{
  "arch": "unet",
  "model": "image super-resolution model",
  "dataset": "stained colorectal tissue patches (NCT-CRC-HE-100K)",
  "train_examples": 90422,
  "image_size": 32,
  "crop_scale_min": 1,
  "horizontal_flip": true,
  "translate": 0.12,
  "color_jitter": 0.1,
  "task": "super_resolution",
  "loss": "charbonnier",
  "scale": 2,
  "norm": "batchnorm",
  "hidden_act": "mish",
  "widths": [96, 96, 192, 384],
  "blocks_per_level": 2,
  "block": "basic",
  "attention": false,
  "upsampling": "nearest_conv",
  "init": "lecun_normal",
  "residual_init": "none",
  "optimizer": "soap",
  "beta2": 0.99,
  "learning_rate": 0.0036,
  "beta1": 0.95,
  "shampoo_beta": 0.99,
  "eps": 1e-08,
  "precondition_frequency": 20,
  "max_precond_dim": 1024,
  "merge_dims": true,
  "one_sided": false,
  "adamw_lr_other_params": 0.001,
  "max_grad_norm": 3.0,
  "max_steps": 14000,
  "batch_size": 64,
  "epochs": 9.9,
  "lr_schedule": "cosine",
  "final_lr_fraction": 0,
  "warmup_steps": 1400,
  "weight_decay": 0.02,
  "adamw_weight_decay_other_params": 0.01
}
Rows from block 11 of a small image super-resolution model, named by matrix and row number. Rows with one number belong to one channel. Each number is 50 + 12 x the weight over its row's rms, rounded and kept within 0 to 99. All counts start at 0.
Before each channel's rows are labels from the 100 images, of 14976, where the channel reaches its highest value: "strongest on" is what is common among them. Only what is clearly more common there than usual is listed. The data: stained colorectal tissue patches (NCT-CRC-HE-100K).
# convs0: first 3x3 conv (model.decb.1.1.convs.0.weight, 96x96x3x3, each kernel summed), inputs 32-63
# convs1: second 3x3 conv (model.decb.1.1.convs.1.weight, 96x96x3x3, transposed, each kernel summed), outputs 32-63

strongest on: tissue: tumour epithelium
convs0.43:46 45 46 23 39 74 43 64 46 57 30 59 60 31 62 58 44 42 46 50 41 50 52 72 49 76 53 61 43 42 68 51
convs1.43:39 37 44 29 29 58 59 39 58 45 27 45 46 60 49 55 39 70 57 75 55 55 58 43 39 66 66 53 49 72 31 68

strongest on: tissue: tumour epithelium
convs0.12:70 45 46 45 43 43 37 61 28 54 47 55 49 51 44 51 62 36 61 40 47 53 52 66 59 29 82 42 44 48 30 42
convs1.12:38 29 40 62 41 43 47 43 75 69 48 72 52 40 49 28 47 39 34 55 59 57 54 37 40 39 45 57 32 32 55 43

strongest on: tissue: tumour epithelium
convs0.39:66 38 42 32 42 48 42 73 51 53 33 53 59 62 64 34 61 60 41 57 42 24 50 37 64 50 67 78 28 46 34 66
convs1.39:51 52 47 33 69 53 64 29 56 46 70 43 54 58 18 70 49 49 74 37 45 58 57 60 43 49 45 53 60 45 57 39

strongest on: tissue: tumour epithelium
convs0.33:58 51 48 76 42 52 54 60 53 44 43 55 64 31 41 39 67 48 29 60 72 36 61 70 51 36 71 46 54 46 41 67
convs1.33:52 38 58 45 45 43 58 22 62 45 47 42 71 53 37 60 38 35 54 45 13 50 46 45 67 47 41 59 64 45 43 41

strongest on: tissue: tumour epithelium
convs0.74:45 61 43 48 54 49 55 57 41 50 58 38 46 55 42 70 56 48 52 44 44 54 48 48 54 28 55 44 42 49 45 60
convs1.74:61 37 28 58 42 36 18 48 50 57 48 50 60 57 56 61 35 45 44 32 57 62 69 66 39 37 31 37 62 64 50 22

strongest on: tissue: tumour epithelium
convs0.23:55 61 47 26 52 46 40 70 55 41 40 65 46 78 24 46 35 50 44 40 48 70 56 61 51 43 43 43 33 41 57 39
convs1.23:47 38 55 48 36 48 59 51 60 68 73 33 33 61 58 32 62 57 64 62 62 31 62 53 51 48 55 54 51 46 36 44

strongest on: tissue: tumour epithelium
convs0.85:53 44 65 56 62 58 64 33 64 64 47 55 48 49 45 67 66 48 55 59 40 66 31 61 48 43 45 47 37 50 36 45
convs1.85:50 69 47 49 42 47 32 56 52 52 15 66 68 27 51 37 66 48 41 33 54 41 61 50 44 62 40 48 54 49 53 42

strongest on: tissue: tumour epithelium
convs0.24:60 21 50 38 36 38 30 51 40 50 58 42 54 51 40 58 48 47 44 60 43 55 47 44 73 85 34 41 51 23 45 43
convs1.24:57 54 56 79 62 47 46 57 62 39 63 47 46 71 62 52 45 70 54 53 52 40 47 39 46 67 64 59 71 66 41 31

strongest on: tissue: tumour epithelium
convs0.21:65 36 47 51 20 43 51 64 35 65 67 51 30 57 47 44 48 69 40 54 73 52 36 69 48 51 57 61 44 33 48 45
convs1.21:57 50 50 43 80 38 63 50 72 52 60 41 67 74 41 64 46 55 50 50 60 69 56 41 53 36 67 62 36 56 40 56

strongest on: tissue: tumour epithelium
convs0.77:62 30 41 50 32 55 41 30 63 39 38 46 65 47 57 62 36 54 55 67 36 53 39 62 60 48 41 40 38 56 48 44
convs1.77:73 75 27 36 75 37 44 96 24 36 59 38 55 50 55 53 57 42 47 64 60 50 64 55 34 41 57 51 59 60 51 38

strongest on: tissue: tumour epithelium
convs0.38:25 20 61 70 53 37 23 67 47 49 60 62 51 30 34 58 42 40 30 67 53 52 56 57 50 42 35 55 40 42 47 54
convs1.38:54 69 47 54 56 48 69 42 62 57 59 50 62 42 67 48 38 63 28 32 51 67 53 45 61 37 63 27 52 63 56 71

strongest on: tissue: tumour epithelium
convs0.27:44 52 35 72 55 48 36 56 38 57 56 36 54 64 56 51 46 61 56 44 37 35 52 37 71 46 66 57 41 57 32 55
convs1.27:48 41 48 40 36 54 56 56 69 39 40 51 32 33 39 37 63 51 38 42 52 69 47 63 45 35 57 56 35 18 66 51

strongest on: tissue: tumour epithelium
convs0.95:49 58 57 57 29 28 55 66 48 51 54 46 47 66 46 55 48 56 44 58 39 50 62 59 53 71 61 65 37 43 49 55
convs1.95:43 41 66 68 61 93 51 50 60 54 52 53 59 35 49 44 56 38 64 41 57 39 54 61 65 41 25 33 48 62 58 53

strongest on: tissue: tumour epithelium
convs0.18:80 52 41 52 47 51 49 55 41 47 43 45 66 56 40 50 52 61 48 66 35 45 45 62 71 54 86 46 55 46 45 62
convs1.18:56 56 39 42 65 39 58 68 12 64 47 59 64 36 51 43 58 50 70 47 38 52 45 46 53 43 72 38 66 50 48 41

strongest on: tissue: tumour epithelium
convs0.9:56 37 53 33 52 59 40 43 51 52 60 45 42 65 57 33 52 64 36 17 67 62 46 50 52 54 45 48 34 56 68 53
convs1.9:50 49 60 56 55 69 35 64 41 43 49 42 29 53 22 68 42 30 52 54 49 37 32 68 43 42 54 59 39 38 67 57

strongest on: tissue: tumour epithelium
convs0.88:58 56 34 68 39 53 46 64 54 52 60 42 50 23 57 47 74 54 40 56 51 39 59 76 37 47 48 51 68 53 33 34
convs1.88:43 53 59 61 57 48 61 46 54 78 40 50 60 56 54 51 39 34 49 35 57 47 26 44 60 50 50 51 28 70 52 66

strongest on: tissue: tumour epithelium
convs0.5:41 30 43 51 68 47 48 51 32 39 46 73 47 51 43 50 50 57 60 62 67 32 43 35 49 59 52 42 63 49 48 27
convs1.5:73 63 66 51 29 43 53 45 62 44 72 28 58 42 59 46 51 56 34 86 38 46 52 54 57 40 47 46 42 43 65 60

strongest on: tissue: tumour epithelium
convs0.54:54 44 51 42 32 52 42 71 51 43 45 45 48 40 56 54 46 49 35 47 58 43 50 23 55 42 37 50 42 55 35 45
convs1.54:52 69 60 55 42 57 54 46 48 35 56 50 42 50 37 55 47 56 69 66 59 48 54 49 46 68 50 48 44 92 43 38

strongest on: tissue: tumour epithelium
convs0.73:67 54 45 57 46 61 31 45 53 54 32 44 56 69 55 51 71 51 47 63 54 51 59 49 55 55 59 49 44 52 37 57
convs1.73:31 23 47 49 37 59 68 72 27 56 51 57 50 46 44 38 64 57 56 50 62 42 46 65 42 33 61 47 43 41 60 41

strongest on: tissue: tumour epithelium
convs0.76:66 38 45 66 43 31 50 68 57 28 46 48 46 39 47 27 58 40 28 76 77 46 54 54 53 24 43 37 54 42 30 47
convs1.76:38 40 52 32 45 70 49 53 42 44 40 68 54 46 20 64 49 59 77 46 42 24 24 55 46 56 46 57 56 41 39 47

strongest on: tissue: tumour epithelium
convs0.70:41 41 54 56 48 49 72 32 49 43 33 59 66 44 42 43 34 57 11 58 60 64 28 72 52 60 67 37 54 47 47 55
convs1.70:65 73 36 55 52 60 48 74 60 56 51 55 39 74 66 55 60 67 70 35 46 48 76 54 19 45 41 66 48 42 47 44

strongest on: tissue: tumour epithelium
convs0.1:65 48 51 54 26 37 56 72 49 53 64 38 48 53 50 44 42 62 26 42 44 54 27 58 55 54 43 69 48 35 31 45
convs1.1:24 34 34 42 59 42 48 53 50 72 44 55 60 50 54 59 47 39 48 59 63 34 65 43 53 66 63 50 65 58 58 62

strongest on: tissue: tumour epithelium
convs0.87:62 16 48 45 47 47 43 79 75 65 47 48 47 55 56 58 62 46 49 60 52 38 64 44 52 44 60 45 52 45 43 59
convs1.87:30 57 47 61 41 51 59 41 63 38 41 49 50 26 64 58 70 49 42 32 36 82 46 60 22 54 53 58 54 60 42 40

strongest on: tissue: tumour epithelium
convs0.63:62 57 46 45 59 70 54 45 43 53 45 42 44 48 37 32 49 31 40 55 43 53 26 37 60 67 68 50 32 68 36 42
convs1.63:35 55 61 32 33 41 51 43 50 56 49 55 46 54 56 46 54 65 73 52 43 30 73 49 31 60 57 54 59 14 62 32

strongest on: tissue: tumour epithelium
convs0.41:62 63 49 52 50 56 51 71 53 53 42 44 52 69 35 75 38 49 59 51 45 36 48 49 33 67 64 59 54 59 48 62
convs1.41:62 52 65 49 50 41 40 54 47 63 43 64 50 54 52 37 59 46 46 75 37 52 19 50 58 57 38 52 34 50 37 75

strongest on: tissue: smooth muscle
convs0.3:62 61 37 53 43 54 31 61 49 52 68 44 50 56 40 57 52 21 42 40 48 61 46 49 54 39 41 56 33 34 73 42
convs1.3:46 49 59 48 44 41 63 26 65 35 57 54 57 60 35 45 34 55 42 67 46 38 50 57 67 41 31 34 53 53 43 58

strongest on: tissue: smooth muscle; tissue: normal colon mucosa
convs0.16:48 51 39 50 61 43 42 52 37 24 39 75 47 39 50 52 56 52 36 64 70 51 39 40 42 85 49 32 45 47 53 47
convs1.16:58 26 41 52 39 49 51 67 40 27 61 47 41 55 44 47 41 46 45 66 42 56 58 42 34 55 44 65 64 48 44 72

strongest on: tissue: tumour epithelium
convs0.66:60 53 43 00 35 61 69 33 50 36 46 53 53 58 44 61 56 46 59 28 64 47 44 49 54 74 57 60 31 36 55 55
convs1.66:35 48 44 54 59 49 40 54 65 47 67 49 67 64 43 46 58 48 62 47 51 57 50 63 53 48 44 73 94 52 45 59

strongest on: tissue: tumour epithelium
convs0.15:56 41 47 47 53 46 55 64 62 61 41 53 52 43 65 41 67 37 28 53 56 58 41 42 66 48 52 69 34 48 38 34
convs1.15:55 65 55 46 74 53 30 49 41 22 54 60 57 49 37 65 46 48 55 44 39 41 73 44 42 48 51 44 59 70 50 74

strongest on: tissue: tumour epithelium
convs0.47:46 42 56 40 38 34 44 48 53 63 89 24 40 57 47 16 50 60 41 41 39 49 49 43 34 43 45 56 41 52 69 44
convs1.47:48 62 48 54 51 39 67 51 52 37 19 54 67 46 49 64 61 46 55 65 55 19 30 44 58 43 57 49 46 46 32 52

strongest on: tissue: tumour epithelium
convs0.42:38 34 36 57 57 48 35 35 52 53 51 57 35 67 49 62 57 51 38 70 50 54 37 60 51 66 63 70 35 45 38 62
convs1.42:62 45 49 39 21 56 46 70 48 41 68 55 46 52 57 38 37 39 59 57 40 50 55 48 50 37 59 61 56 50 70 52

strongest on: tissue: tumour epithelium
convs0.37:61 40 53 60 65 36 49 48 22 61 39 26 37 41 38 35 46 49 50 53 37 48 48 48 72 59 27 44 58 58 49 47
convs1.37:59 61 62 61 23 40 43 67 49 67 55 48 54 57 56 52 60 44 21 27 62 50 50 36 43 36 54 45 47 49 63 45

strongest on: tissue: tumour epithelium
convs0.93:54 43 50 60 50 53 33 57 48 46 47 55 51 38 38 46 42 51 15 72 46 37 51 40 27 50 29 79 60 66 51 38
convs1.93:54 48 56 43 24 42 48 58 57 44 55 50 30 35 49 51 27 64 54 63 51 60 63 66 49 56 59 50 60 45 49 42

strongest on: tissue: tumour epithelium
convs0.94:72 52 50 50 42 61 42 55 41 62 36 42 36 66 52 49 38 45 49 46 48 64 74 59 40 51 52 51 56 15 39 52
convs1.94:31 67 40 29 47 50 65 47 68 55 45 55 37 54 53 34 51 50 36 57 42 48 31 55 60 59 60 49 46 67 53 50

strongest on: tissue: tumour epithelium
convs0.56:60 35 54 48 74 34 43 55 47 47 45 55 43 43 61 48 57 41 50 43 59 47 44 25 58 51 46 51 49 25 47 56
convs1.56:35 49 63 51 48 64 45 51 52 44 64 49 61 33 47 25 35 67 37 40 46 35 50 49 37 60 49 48 59 51 50 36

strongest on: tissue: smooth muscle
convs0.8:14 52 64 60 46 14 65 52 39 35 54 61 55 38 51 53 50 51 65 26 39 40 52 65 50 50 45 39 24 59 51 51
convs1.8:59 45 62 54 56 58 28 50 46 48 54 53 40 53 51 38 87 52 60 39 57 63 48 51 43 62 37 78 70 48 55 43

strongest on: tissue: tumour epithelium
convs0.30:47 37 54 39 52 65 48 53 71 48 40 41 58 68 46 69 49 29 58 58 60 51 50 63 81 61 54 45 13 42 70 58
convs1.30:55 56 35 64 69 32 36 85 28 60 54 47 53 57 59 26 62 46 67 69 48 52 35 46 29 41 50 57 58 52 41 45

strongest on: tissue: smooth muscle
convs0.26:35 46 37 47 55 23 40 37 31 63 54 51 45 61 54 41 42 53 43 54 68 55 50 44 44 59 32 76 33 41 44 55
convs1.26:54 36 62 59 63 54 61 84 35 38 49 43 60 51 36 61 43 44 39 51 58 43 18 68 33 47 67 39 55 49 38 37

strongest on: tissue: smooth muscle
convs0.49:49 50 55 41 30 30 50 62 50 59 64 59 60 23 62 42 30 48 39 48 33 59 42 45 39 45 62 45 44 57 46 17
convs1.49:42 42 35 50 63 40 33 47 53 45 46 33 32 60 59 88 61 49 50 61 41 30 64 61 44 37 57 39 38 49 68 53

strongest on: tissue: tumour epithelium
convs0.19:59 70 37 68 46 54 58 58 42 60 52 46 56 49 43 49 43 56 33 57 39 43 46 62 33 70 55 35 37 55 42 86
convs1.19:62 51 48 54 45 61 47 51 45 48 38 60 36 52 66 52 53 47 39 56 58 60 66 65 62 52 66 64 41 46 36 46

strongest on: tissue: tumour epithelium
convs0.75:62 41 65 19 41 49 38 64 25 68 30 45 56 80 49 50 65 48 54 55 51 42 46 65 56 73 56 49 49 48 46 54
convs1.75:49 50 40 33 28 34 59 37 58 50 72 56 58 44 57 54 53 55 49 48 69 52 62 36 63 56 61 64 64 72 37 37

strongest on: tissue: tumour epithelium; tissue: smooth muscle
convs0.55:53 43 55 65 66 43 63 46 51 35 41 47 32 24 36 55 43 29 55 51 41 59 48 50 28 59 58 54 44 52 48 63
convs1.55:60 44 59 63 50 47 18 62 44 57 55 75 55 44 44 73 51 44 41 40 32 55 45 75 52 55 54 36 38 42 47 59

strongest on: tissue: tumour epithelium
convs0.80:45 41 40 52 48 27 46 62 48 37 54 62 53 47 47 37 47 46 48 54 50 41 42 38 64 62 50 36 44 23 41 52
convs1.80:52 40 30 42 47 42 62 51 47 45 43 53 53 18 42 46 39 50 73 35 51 64 59 44 39 44 55 55 58 57 50 42

strongest on: tissue: tumour epithelium
convs0.57:39 52 29 44 47 54 46 66 27 39 22 48 68 37 39 67 36 30 46 43 52 57 70 50 42 43 59 54 60 50 58 48
convs1.57:41 58 58 73 59 39 47 52 56 32 27 62 51 58 71 38 53 37 63 67 45 38 39 32 48 54 47 65 63 56 50 53