{
  "model": "image super-resolution model",
  "dataset": "stained colorectal tissue patches (NCT-CRC-HE-100K)",
  "train_examples": 90422,
  "image_size": 32,
  "crop_scale_min": 1,
  "horizontal_flip": true,
  "translate": 0.12,
  "color_jitter": 0.1,
  "task": "super_resolution",
  "loss": "charbonnier",
  "scale": 2,
  "arch": "unet",
  "norm": "batchnorm",
  "hidden_act": "mish",
  "widths": [96, 96, 192, 384],
  "blocks_per_level": 2,
  "block": "basic",
  "attention": false,
  "upsampling": "nearest_conv",
  "init": "lecun_normal",
  "residual_init": "none",
  "optimizer": "soap",
  "beta2": 0.99,
  "learning_rate": 0.0036,
  "beta1": 0.95,
  "shampoo_beta": 0.99,
  "eps": 1e-08,
  "precondition_frequency": 20,
  "max_precond_dim": 1024,
  "merge_dims": true,
  "one_sided": false,
  "adamw_lr_other_params": 0.001,
  "max_grad_norm": 3.0,
  "max_steps": 14000,
  "batch_size": 64,
  "epochs": 9.9,
  "lr_schedule": "cosine",
  "final_lr_fraction": 0,
  "warmup_steps": 1400,
  "weight_decay": 0.02,
  "adamw_weight_decay_other_params": 0.01
}
Rows from block 11 of a small image super-resolution model, named by matrix and row number. Rows with one number belong to one channel. Each number is 500 + 50 x the weight over its row's rms, rounded and kept within 0 to 999. All counts start at 0. Numbers have three digits each.
After each channel's rows are labels from the 100 images, of 14976, where the channel reaches its highest value: "responds to" is what is common among them; "colour at peak" is the nearest of a few named colours to the mean colour under the peak. Only what is clearly more common there than usual is listed. The data: stained colorectal tissue patches (NCT-CRC-HE-100K).
# convs0: first 3x3 conv (model.decb.1.1.convs.0.weight, 96x96x3x3, each kernel summed), inputs 0-31
# convs1: second 3x3 conv (model.decb.1.1.convs.1.weight, 96x96x3x3, transposed, each kernel summed), outputs 0-31

convs0.42:492454491555470472610420408534411481536520541584443445516473435489595535503495543476587510547529
convs1.42:356444436451450569445493562437561475470480533428445522565508473548384395517521433585523489473534
responds to: tissue: tumour epithelium
colour at peak: brown

convs0.78:505518547489575528469533441463470544539443519467420469578555451419534453530468520484475491477524
convs1.78:525485515463514556510499492491578580509563440503482509400478538556468600406472539547490532468497
responds to: tissue: smooth muscle
colour at peak: pink

convs0.90:435600399555573473477434470434404537477457525527496557552480523495473521427533521497503523496489
convs1.90:507362472538521542430522515474471464408598428451489504470573531538387555560484488481516441495467
responds to: tissue: smooth muscle
colour at peak: pink

convs0.6:588383562493485535523503518422412394488513570534442534424508557411462490594529604523491511550523
convs1.6:430584403604530530521487514532485517476459447445463480634496490556465512480378474443485434445498
responds to: tissue: tumour epithelium
colour at peak: brown

convs0.34:482494474582534359518472585530403523508502560486486545537510527454477563469479548563494485553513
convs1.34:444490489425477525442614541583568382489469499508473563572515538497479505506559521553509502517515
responds to: tissue: tumour epithelium
colour at peak: brown

convs0.53:478614557471519564422459454480455545500455432491603485572572481481478557542600514514483556509530
convs1.53:543481533500523464475546460441383458401447502529471541421446587577511484488486493577448508521431
responds to: tissue: tumour epithelium
colour at peak: grey

convs0.26:324593518493477468516462499406531535536488562577500442525613518460414512502513521425480504491500
convs1.26:524463503456482434613514461519439509542506454546541508542466489492526473487535555504414492434429
responds to: tissue: smooth muscle
colour at peak: pink

convs0.36:512578533500503445438427494497457580511557613522452480478497519553528520473475515540491348498509
convs1.36:480497467491461543515526544464412517430539421379462581557491515548422435585490512554559556467538
responds to: tissue: lymphocytes
colour at peak: brown

convs0.83:487372478571598544487525485504479509479578469487582542433514574381528409495470569479488469479475
convs1.83:581471423491509461453507488519580454468448383515474473529483439544535543507490466554443508510488
responds to: tissue: tumour epithelium
colour at peak: brown

convs0.8:486506376469486518503506508408437453469507439533517387500451524510499512532592501524523441427486
convs1.8:472467600551519499451485592473532430441382558483523554544502437485458454411469449525432464458488
responds to: tissue: smooth muscle
colour at peak: pink

convs0.79:542523546434480553496470539536406466612631539468557484486521502444587335471457458426510501554540
convs1.79:489533519470451487520527621462502506548486509592494514531516549527496637470581421458447504497498
responds to: tissue: tumour epithelium
colour at peak: brown

convs0.41:421564426555485570516537392468550406533559580481447542437560452515586509495525474533484437521532
convs1.41:483496459534533517385532470421446592511513455450513510562559449475497456540496535430526456482353
responds to: tissue: tumour epithelium
colour at peak: brown

convs0.30:465508546596483528517439487570496453552473435478510548516526527577560566574443507445462517448485
convs1.30:561525494536507464480482515421505440548526594477501490563449509437476457551496503561457494446479
responds to: tissue: tumour epithelium
colour at peak: brown

convs0.25:470515559592555515492434432400450477466506523488498603462427601452543580531431513472463450554498
convs1.25:491522535497540516445473531556480564550420446596489517502487514487468483539490389579451609469528
responds to: tissue: mucus; tissue: normal colon mucosa
colour at peak: pink

convs0.29:519452436603474413495480563391423476421451512403542480580511515538455525568499553425527452477416
convs1.29:477469478536546576472550537454515518500560514535482543489398512381547472488535486378469539380501
responds to: tissue: adipose tissue
colour at peak: white

convs0.3:502479507423502508506465427426427561521497501451498384500497507498452445442566533504536378439555
convs1.3:524492435503471562611463508510584448462535458535518504466477513476548478488459504486495571503442
responds to: tissue: smooth muscle
colour at peak: white

convs0.44:467512534455469499485427502440364396476473547497566414525487457552481573476497496500530498484441
convs1.44:464615553543475450541509454496458473478451462485463573524507532446435478528509443426450571491483
responds to: tissue: lymphocytes; tissue: tumour epithelium
colour at peak: grey; brown

convs0.40:515483532511489465572495496367530477488464554494513475469526420544495504471549536566453457426590
convs1.40:544484437517569532473503508494469464520487532424477563447483617497560472464536399540523579519490
responds to: tissue: tumour epithelium
colour at peak: brown

convs0.21:569528478491538488444542536433513413543524553390542535443567497558512517624425528485538503494474
convs1.21:535523459487506497461513469575483625495565578528471476538406506463467484428468502495397418416471
responds to: tissue: tumour epithelium
colour at peak: brown

convs0.91:439497468497392528481503461490460437469467515457480422470520457491448485448522429465524483517409
convs1.91:589513491525507469493507546506561471477550458495457603559515538496428460472515426469425550454486
responds to: tissue: cancer-associated stroma
colour at peak: pink

convs0.58:563538458526408495496426479527485500474568527428436406587498483440493476490378531486523433519452
convs1.58:449492523490484509575622467446481608478549483541393498481522480533442594432479554512491482434551
responds to: tissue: smooth muscle
colour at peak: pink

convs0.31:504576466476588471459488566422441492412473547465512606544497570487461618442449510427491528498404
convs1.31:490513534553447581470501446556547529550496541528455472557567419466503566470554526490483478497599
responds to: tissue: smooth muscle
colour at peak: pink

convs0.69:539493518431535596567465565518490482485490532493414479492550487507430454553479482483420480459486
convs1.69:596507467424476465505538477539487588501513433504503452495429420441436569466511528578616475577444
responds to: tissue: adipose tissue
colour at peak: white

convs0.32:450460492479562475491467392403508402456420506412402521498446363477510538532532396516451481503532
convs1.32:518553586601461497480525474520496527519410459494521462431518565492534610443548457469417431485517
responds to: tissue: normal colon mucosa; tissue: mucus
colour at peak: grey; purple