From a checkpoint of a small image super-resolution model.
Training: soap at rate 0.0036, 14000 steps, batches of 64.
Data: trained on stained colorectal tissue patches (NCT-CRC-HE-100K), 90422 training examples.
Rows from block 10 of a small image super-resolution model, named by matrix and row number. Rows with one number belong to one channel. Each number is 128 + 24 x the weight over its row's rms, rounded and kept within 0 to 255. All counts start at 0. After the name is the row's rms in percent of the matrix's.
After each channel's rows are labels from the 100 images, of 14976, where the channel reaches its highest value: "strongest on" is what is common among them. Only what is clearly more common there than usual is listed. The data: stained colorectal tissue patches (NCT-CRC-HE-100K). In brackets: how many of the 100.
# convs0: first 3x3 conv (model.decb.1.0.convs.0.weight, 96x192x3x3, each kernel summed), inputs 32-63
# convs1: second 3x3 conv (model.decb.1.0.convs.1.weight, 96x96x3x3, transposed, each kernel summed), outputs 32-63

convs0.30 093 [125 150 149 124 156 136 128 131 125 143 117 116 132 145 154 100 114 126 141 120 161 141 134 150 101 122 143 117 123 119 134 140]
convs1.30 094 [139 167  97 160 113 126 110 102 150 127 121 106 110 127 134 115 118  90 127 122  80 173 134  83 131 138 136 125 143 147 183  85]
strongest on: tissue: smooth muscle (42)

convs0.47 111 [128 131 125  97 133 100 137 134 128 140 133 122 111 144  88 134 131 106 135 101  93 120 125 109 104 141 140 151 150 136 154 133]
convs1.47 089 [132 182 127  95 147 107 167 114 109 139 141 109 153 162 123 127 115 188 133 117 102 146 131 130 118 138 180 135  94 153 148 135]
strongest on: tissue: tumour epithelium (46); tissue: normal colon mucosa (34)

convs0.74 115 [117 138 130  98 130 132 162 167 133 110 130 137 149 145 121 148 147 131 151 120 121 114 138 105  91 110 151 128 163 158 143 142]
convs1.74 111 [140 111 146 149 102 100 149  78 129 136 104 137 165 128 121 130 108 185 111 178 139 110 141 106 135 157 134 148 123 171 140 117]
strongest on: tissue: tumour epithelium (81)

convs0.34 087 [152 171 108 165 146 115 135  92 127 140 123  95 118 149 144 147 133 139 117 126 165 129 118 169 128 106 122  96 138 108 145 117]
convs1.34 094 [119 133 107 159 121 103 118 114 134 124 132 145  74 122 107 146 172 119  94 171 107 143 105 138 146  99 104 107 112 104 156 112]
strongest on: tissue: lymphocytes (51); tissue: tumour epithelium (36)

convs0.37 107 [149 144 139  94 134 121 118 118 131  96 116 139 137 127 128 124 126 112 121 130 134 138 132 120 125 141 125 135 129 137 124 157]
convs1.37 097 [120 144  85  97  89 137 101  92 117 150 108 136 136 162 124 124 124 140 128 147 114 101 129 110 149 125 128 127 161 163 114 138]
strongest on: tissue: normal colon mucosa (75)

convs0.50 106 [ 94 137 154 155 130 117 174  89 110 114 121 159 130 118 119 116 114 138 148 104 101 113 133 158 110 120 126 112 127 147 124 128]
convs1.50 093 [112 139 153 119 132 127 100 119 107 128 120 106 169 125 161  75 191 143 140 151 110 109 133 149 138 164  79 124 111 144 117 118]
strongest on: tissue: debris (35)

convs0.41 084 [ 87 127 152  97 123 144 150  95 147 126 142 130 147  86 150 118 141 127 108  67 121 134 104 102 124 119 140 143 106 156 153 167]
convs1.41 065 [106 130 136 114 130 133 117 109 130 121 135 128  97 136 149  94 135 151 121 102 126 141 161 137  99 125 124 164 107 102 141 117]
strongest on: tissue: lymphocytes (93)

convs0.76 102 [112 183 101 150 101  99 115 107 117 141 119 126 125 163  80 125  67 149 149 156 147 160 141 142 179  92 126 115 101 124 124  66]
convs1.76 098 [128 113 126 141 157 146 128  93 126 155 146 154 182  97 139 132 110 160 108 143 117 106 138 131 135 139 143  99 100 128 139 134]
strongest on: tissue: tumour epithelium (81)

convs0.14 117 [131 147 113 142 109 113 148 133 122 144 113 107 143 121 153 133 123 145  84 113 163  83 138 147 111 171 155 141 134 144 103 137]
convs1.14 088 [132 139 116  95 143 150 112 118 169  97 119 178 129 127 157 106 136 111 133 114 122 162 129 161 165  93 156 125 154 177 103  96]
strongest on: tissue: normal colon mucosa (49); tissue: tumour epithelium (38)

convs0.60 104 [103 134  92 105 141 111 139 119 139 141 110 100 148 145 152  95 146 130 107 137 154 139  91 115 117 128 124 129 109 139 104 134]
convs1.60 109 [157  90 102 158 124 140 112  99 127 118 146 131 126 119 119  87 109 167 106 123 135 159 169 129 159 170 111  75  92 116 148 148]
strongest on: tissue: normal colon mucosa (55)

convs0.25 096 [127 133 119 130 113 121 129 111 116 140 100 106 102 135 141  93 132 136 101 107 120  91 105 155 126 155 143 160  95 141  66 117]
convs1.25 098 [150 137 159 154 131 133 119 123 118  84  99 137 118 118  93 165 125 123 132 139 145  96 132 122 138 167 111 104 158 112  92 148]
strongest on: tissue: normal colon mucosa (45)

convs0.81 122 [120 104 103 134 162  87 140 110 135 110 112 152 123 118 133 117 119 126 115 124 114  87 133 137 149 103  72 157 115 117 144 128]
convs1.81 112 [120 137 135 143 130 146 138  92  56 106 180 100 134 132 130 147  76 145 136 157 137 109 133 104 167  92 138 106 132 133 151 100]
strongest on: tissue: smooth muscle (34)

convs0.46 110 [156 169 121 132 116 120 114  92 117 121  99 113 144 132 152 125 132 142  89  87 154 109  75 180 142 126 140 105 112 107 151  82]
convs1.46 102 [178 135 149 122 109 123  98 124 141 122 107 117 162 124 134 150 137 126 112 102 122 159 148 142 158 145 118 126 128 147 122 128]
strongest on: tissue: lymphocytes (78)

convs0.40 112 [121 111 158 140 131 173 128 187 124 109 144 155 176 128 122 120 121 164 124 140 119 122 121 157 129 134 160 124 189 156 128 101]
convs1.40 119 [155 127 120 114 130 126 125 105 157 130  84 130 118 115 169 180 127 103 116 168 135 153 116 159 138 130 105 133 145 139 129 134]
strongest on: tissue: tumour epithelium (81)

convs0.55 104 [122 126  93 116 137 103  95 139 135 173 144 112 160 124 136 131 109 118 137  88 152 162  96 156 124 138 117 109 135 110 134 107]
convs1.55 091 [126 117  81 132 145 153 124 128 152 159 133 114 113 121 113 150 147  92 152 111 126 130  94 130 188 123 177  99 132  88 103 105]
strongest on: tissue: smooth muscle (62)

convs0.78 101 [106 131 103 133 147 115  99  97 136 110 119 143 145 148 145  79 138 129 120 129 160 116 128 137 140 150  84 118  92 122 112 128]
convs1.78 093 [143 106 130 133 111 140 144 149 122 190  53 127 125 144 129 151 130 141 124 124 142  97 116 134 148 113 119 164  85 101 118 141]
strongest on: tissue: lymphocytes (98)

convs0.7 091 [113 141 142 136  72 128 134 157  62 122 126 135 145 168 112 120  79 140 146 151  67 116 182 105 111 116 141 104 134 133 134 150]
convs1.7 096 [142 108 143 120 118 132 212 149 144 143 141 149 150 101 129 117 132 111 148 124 136 134 143 134 131 148 109 117 108 104 126 121]
strongest on: tissue: tumour epithelium (81)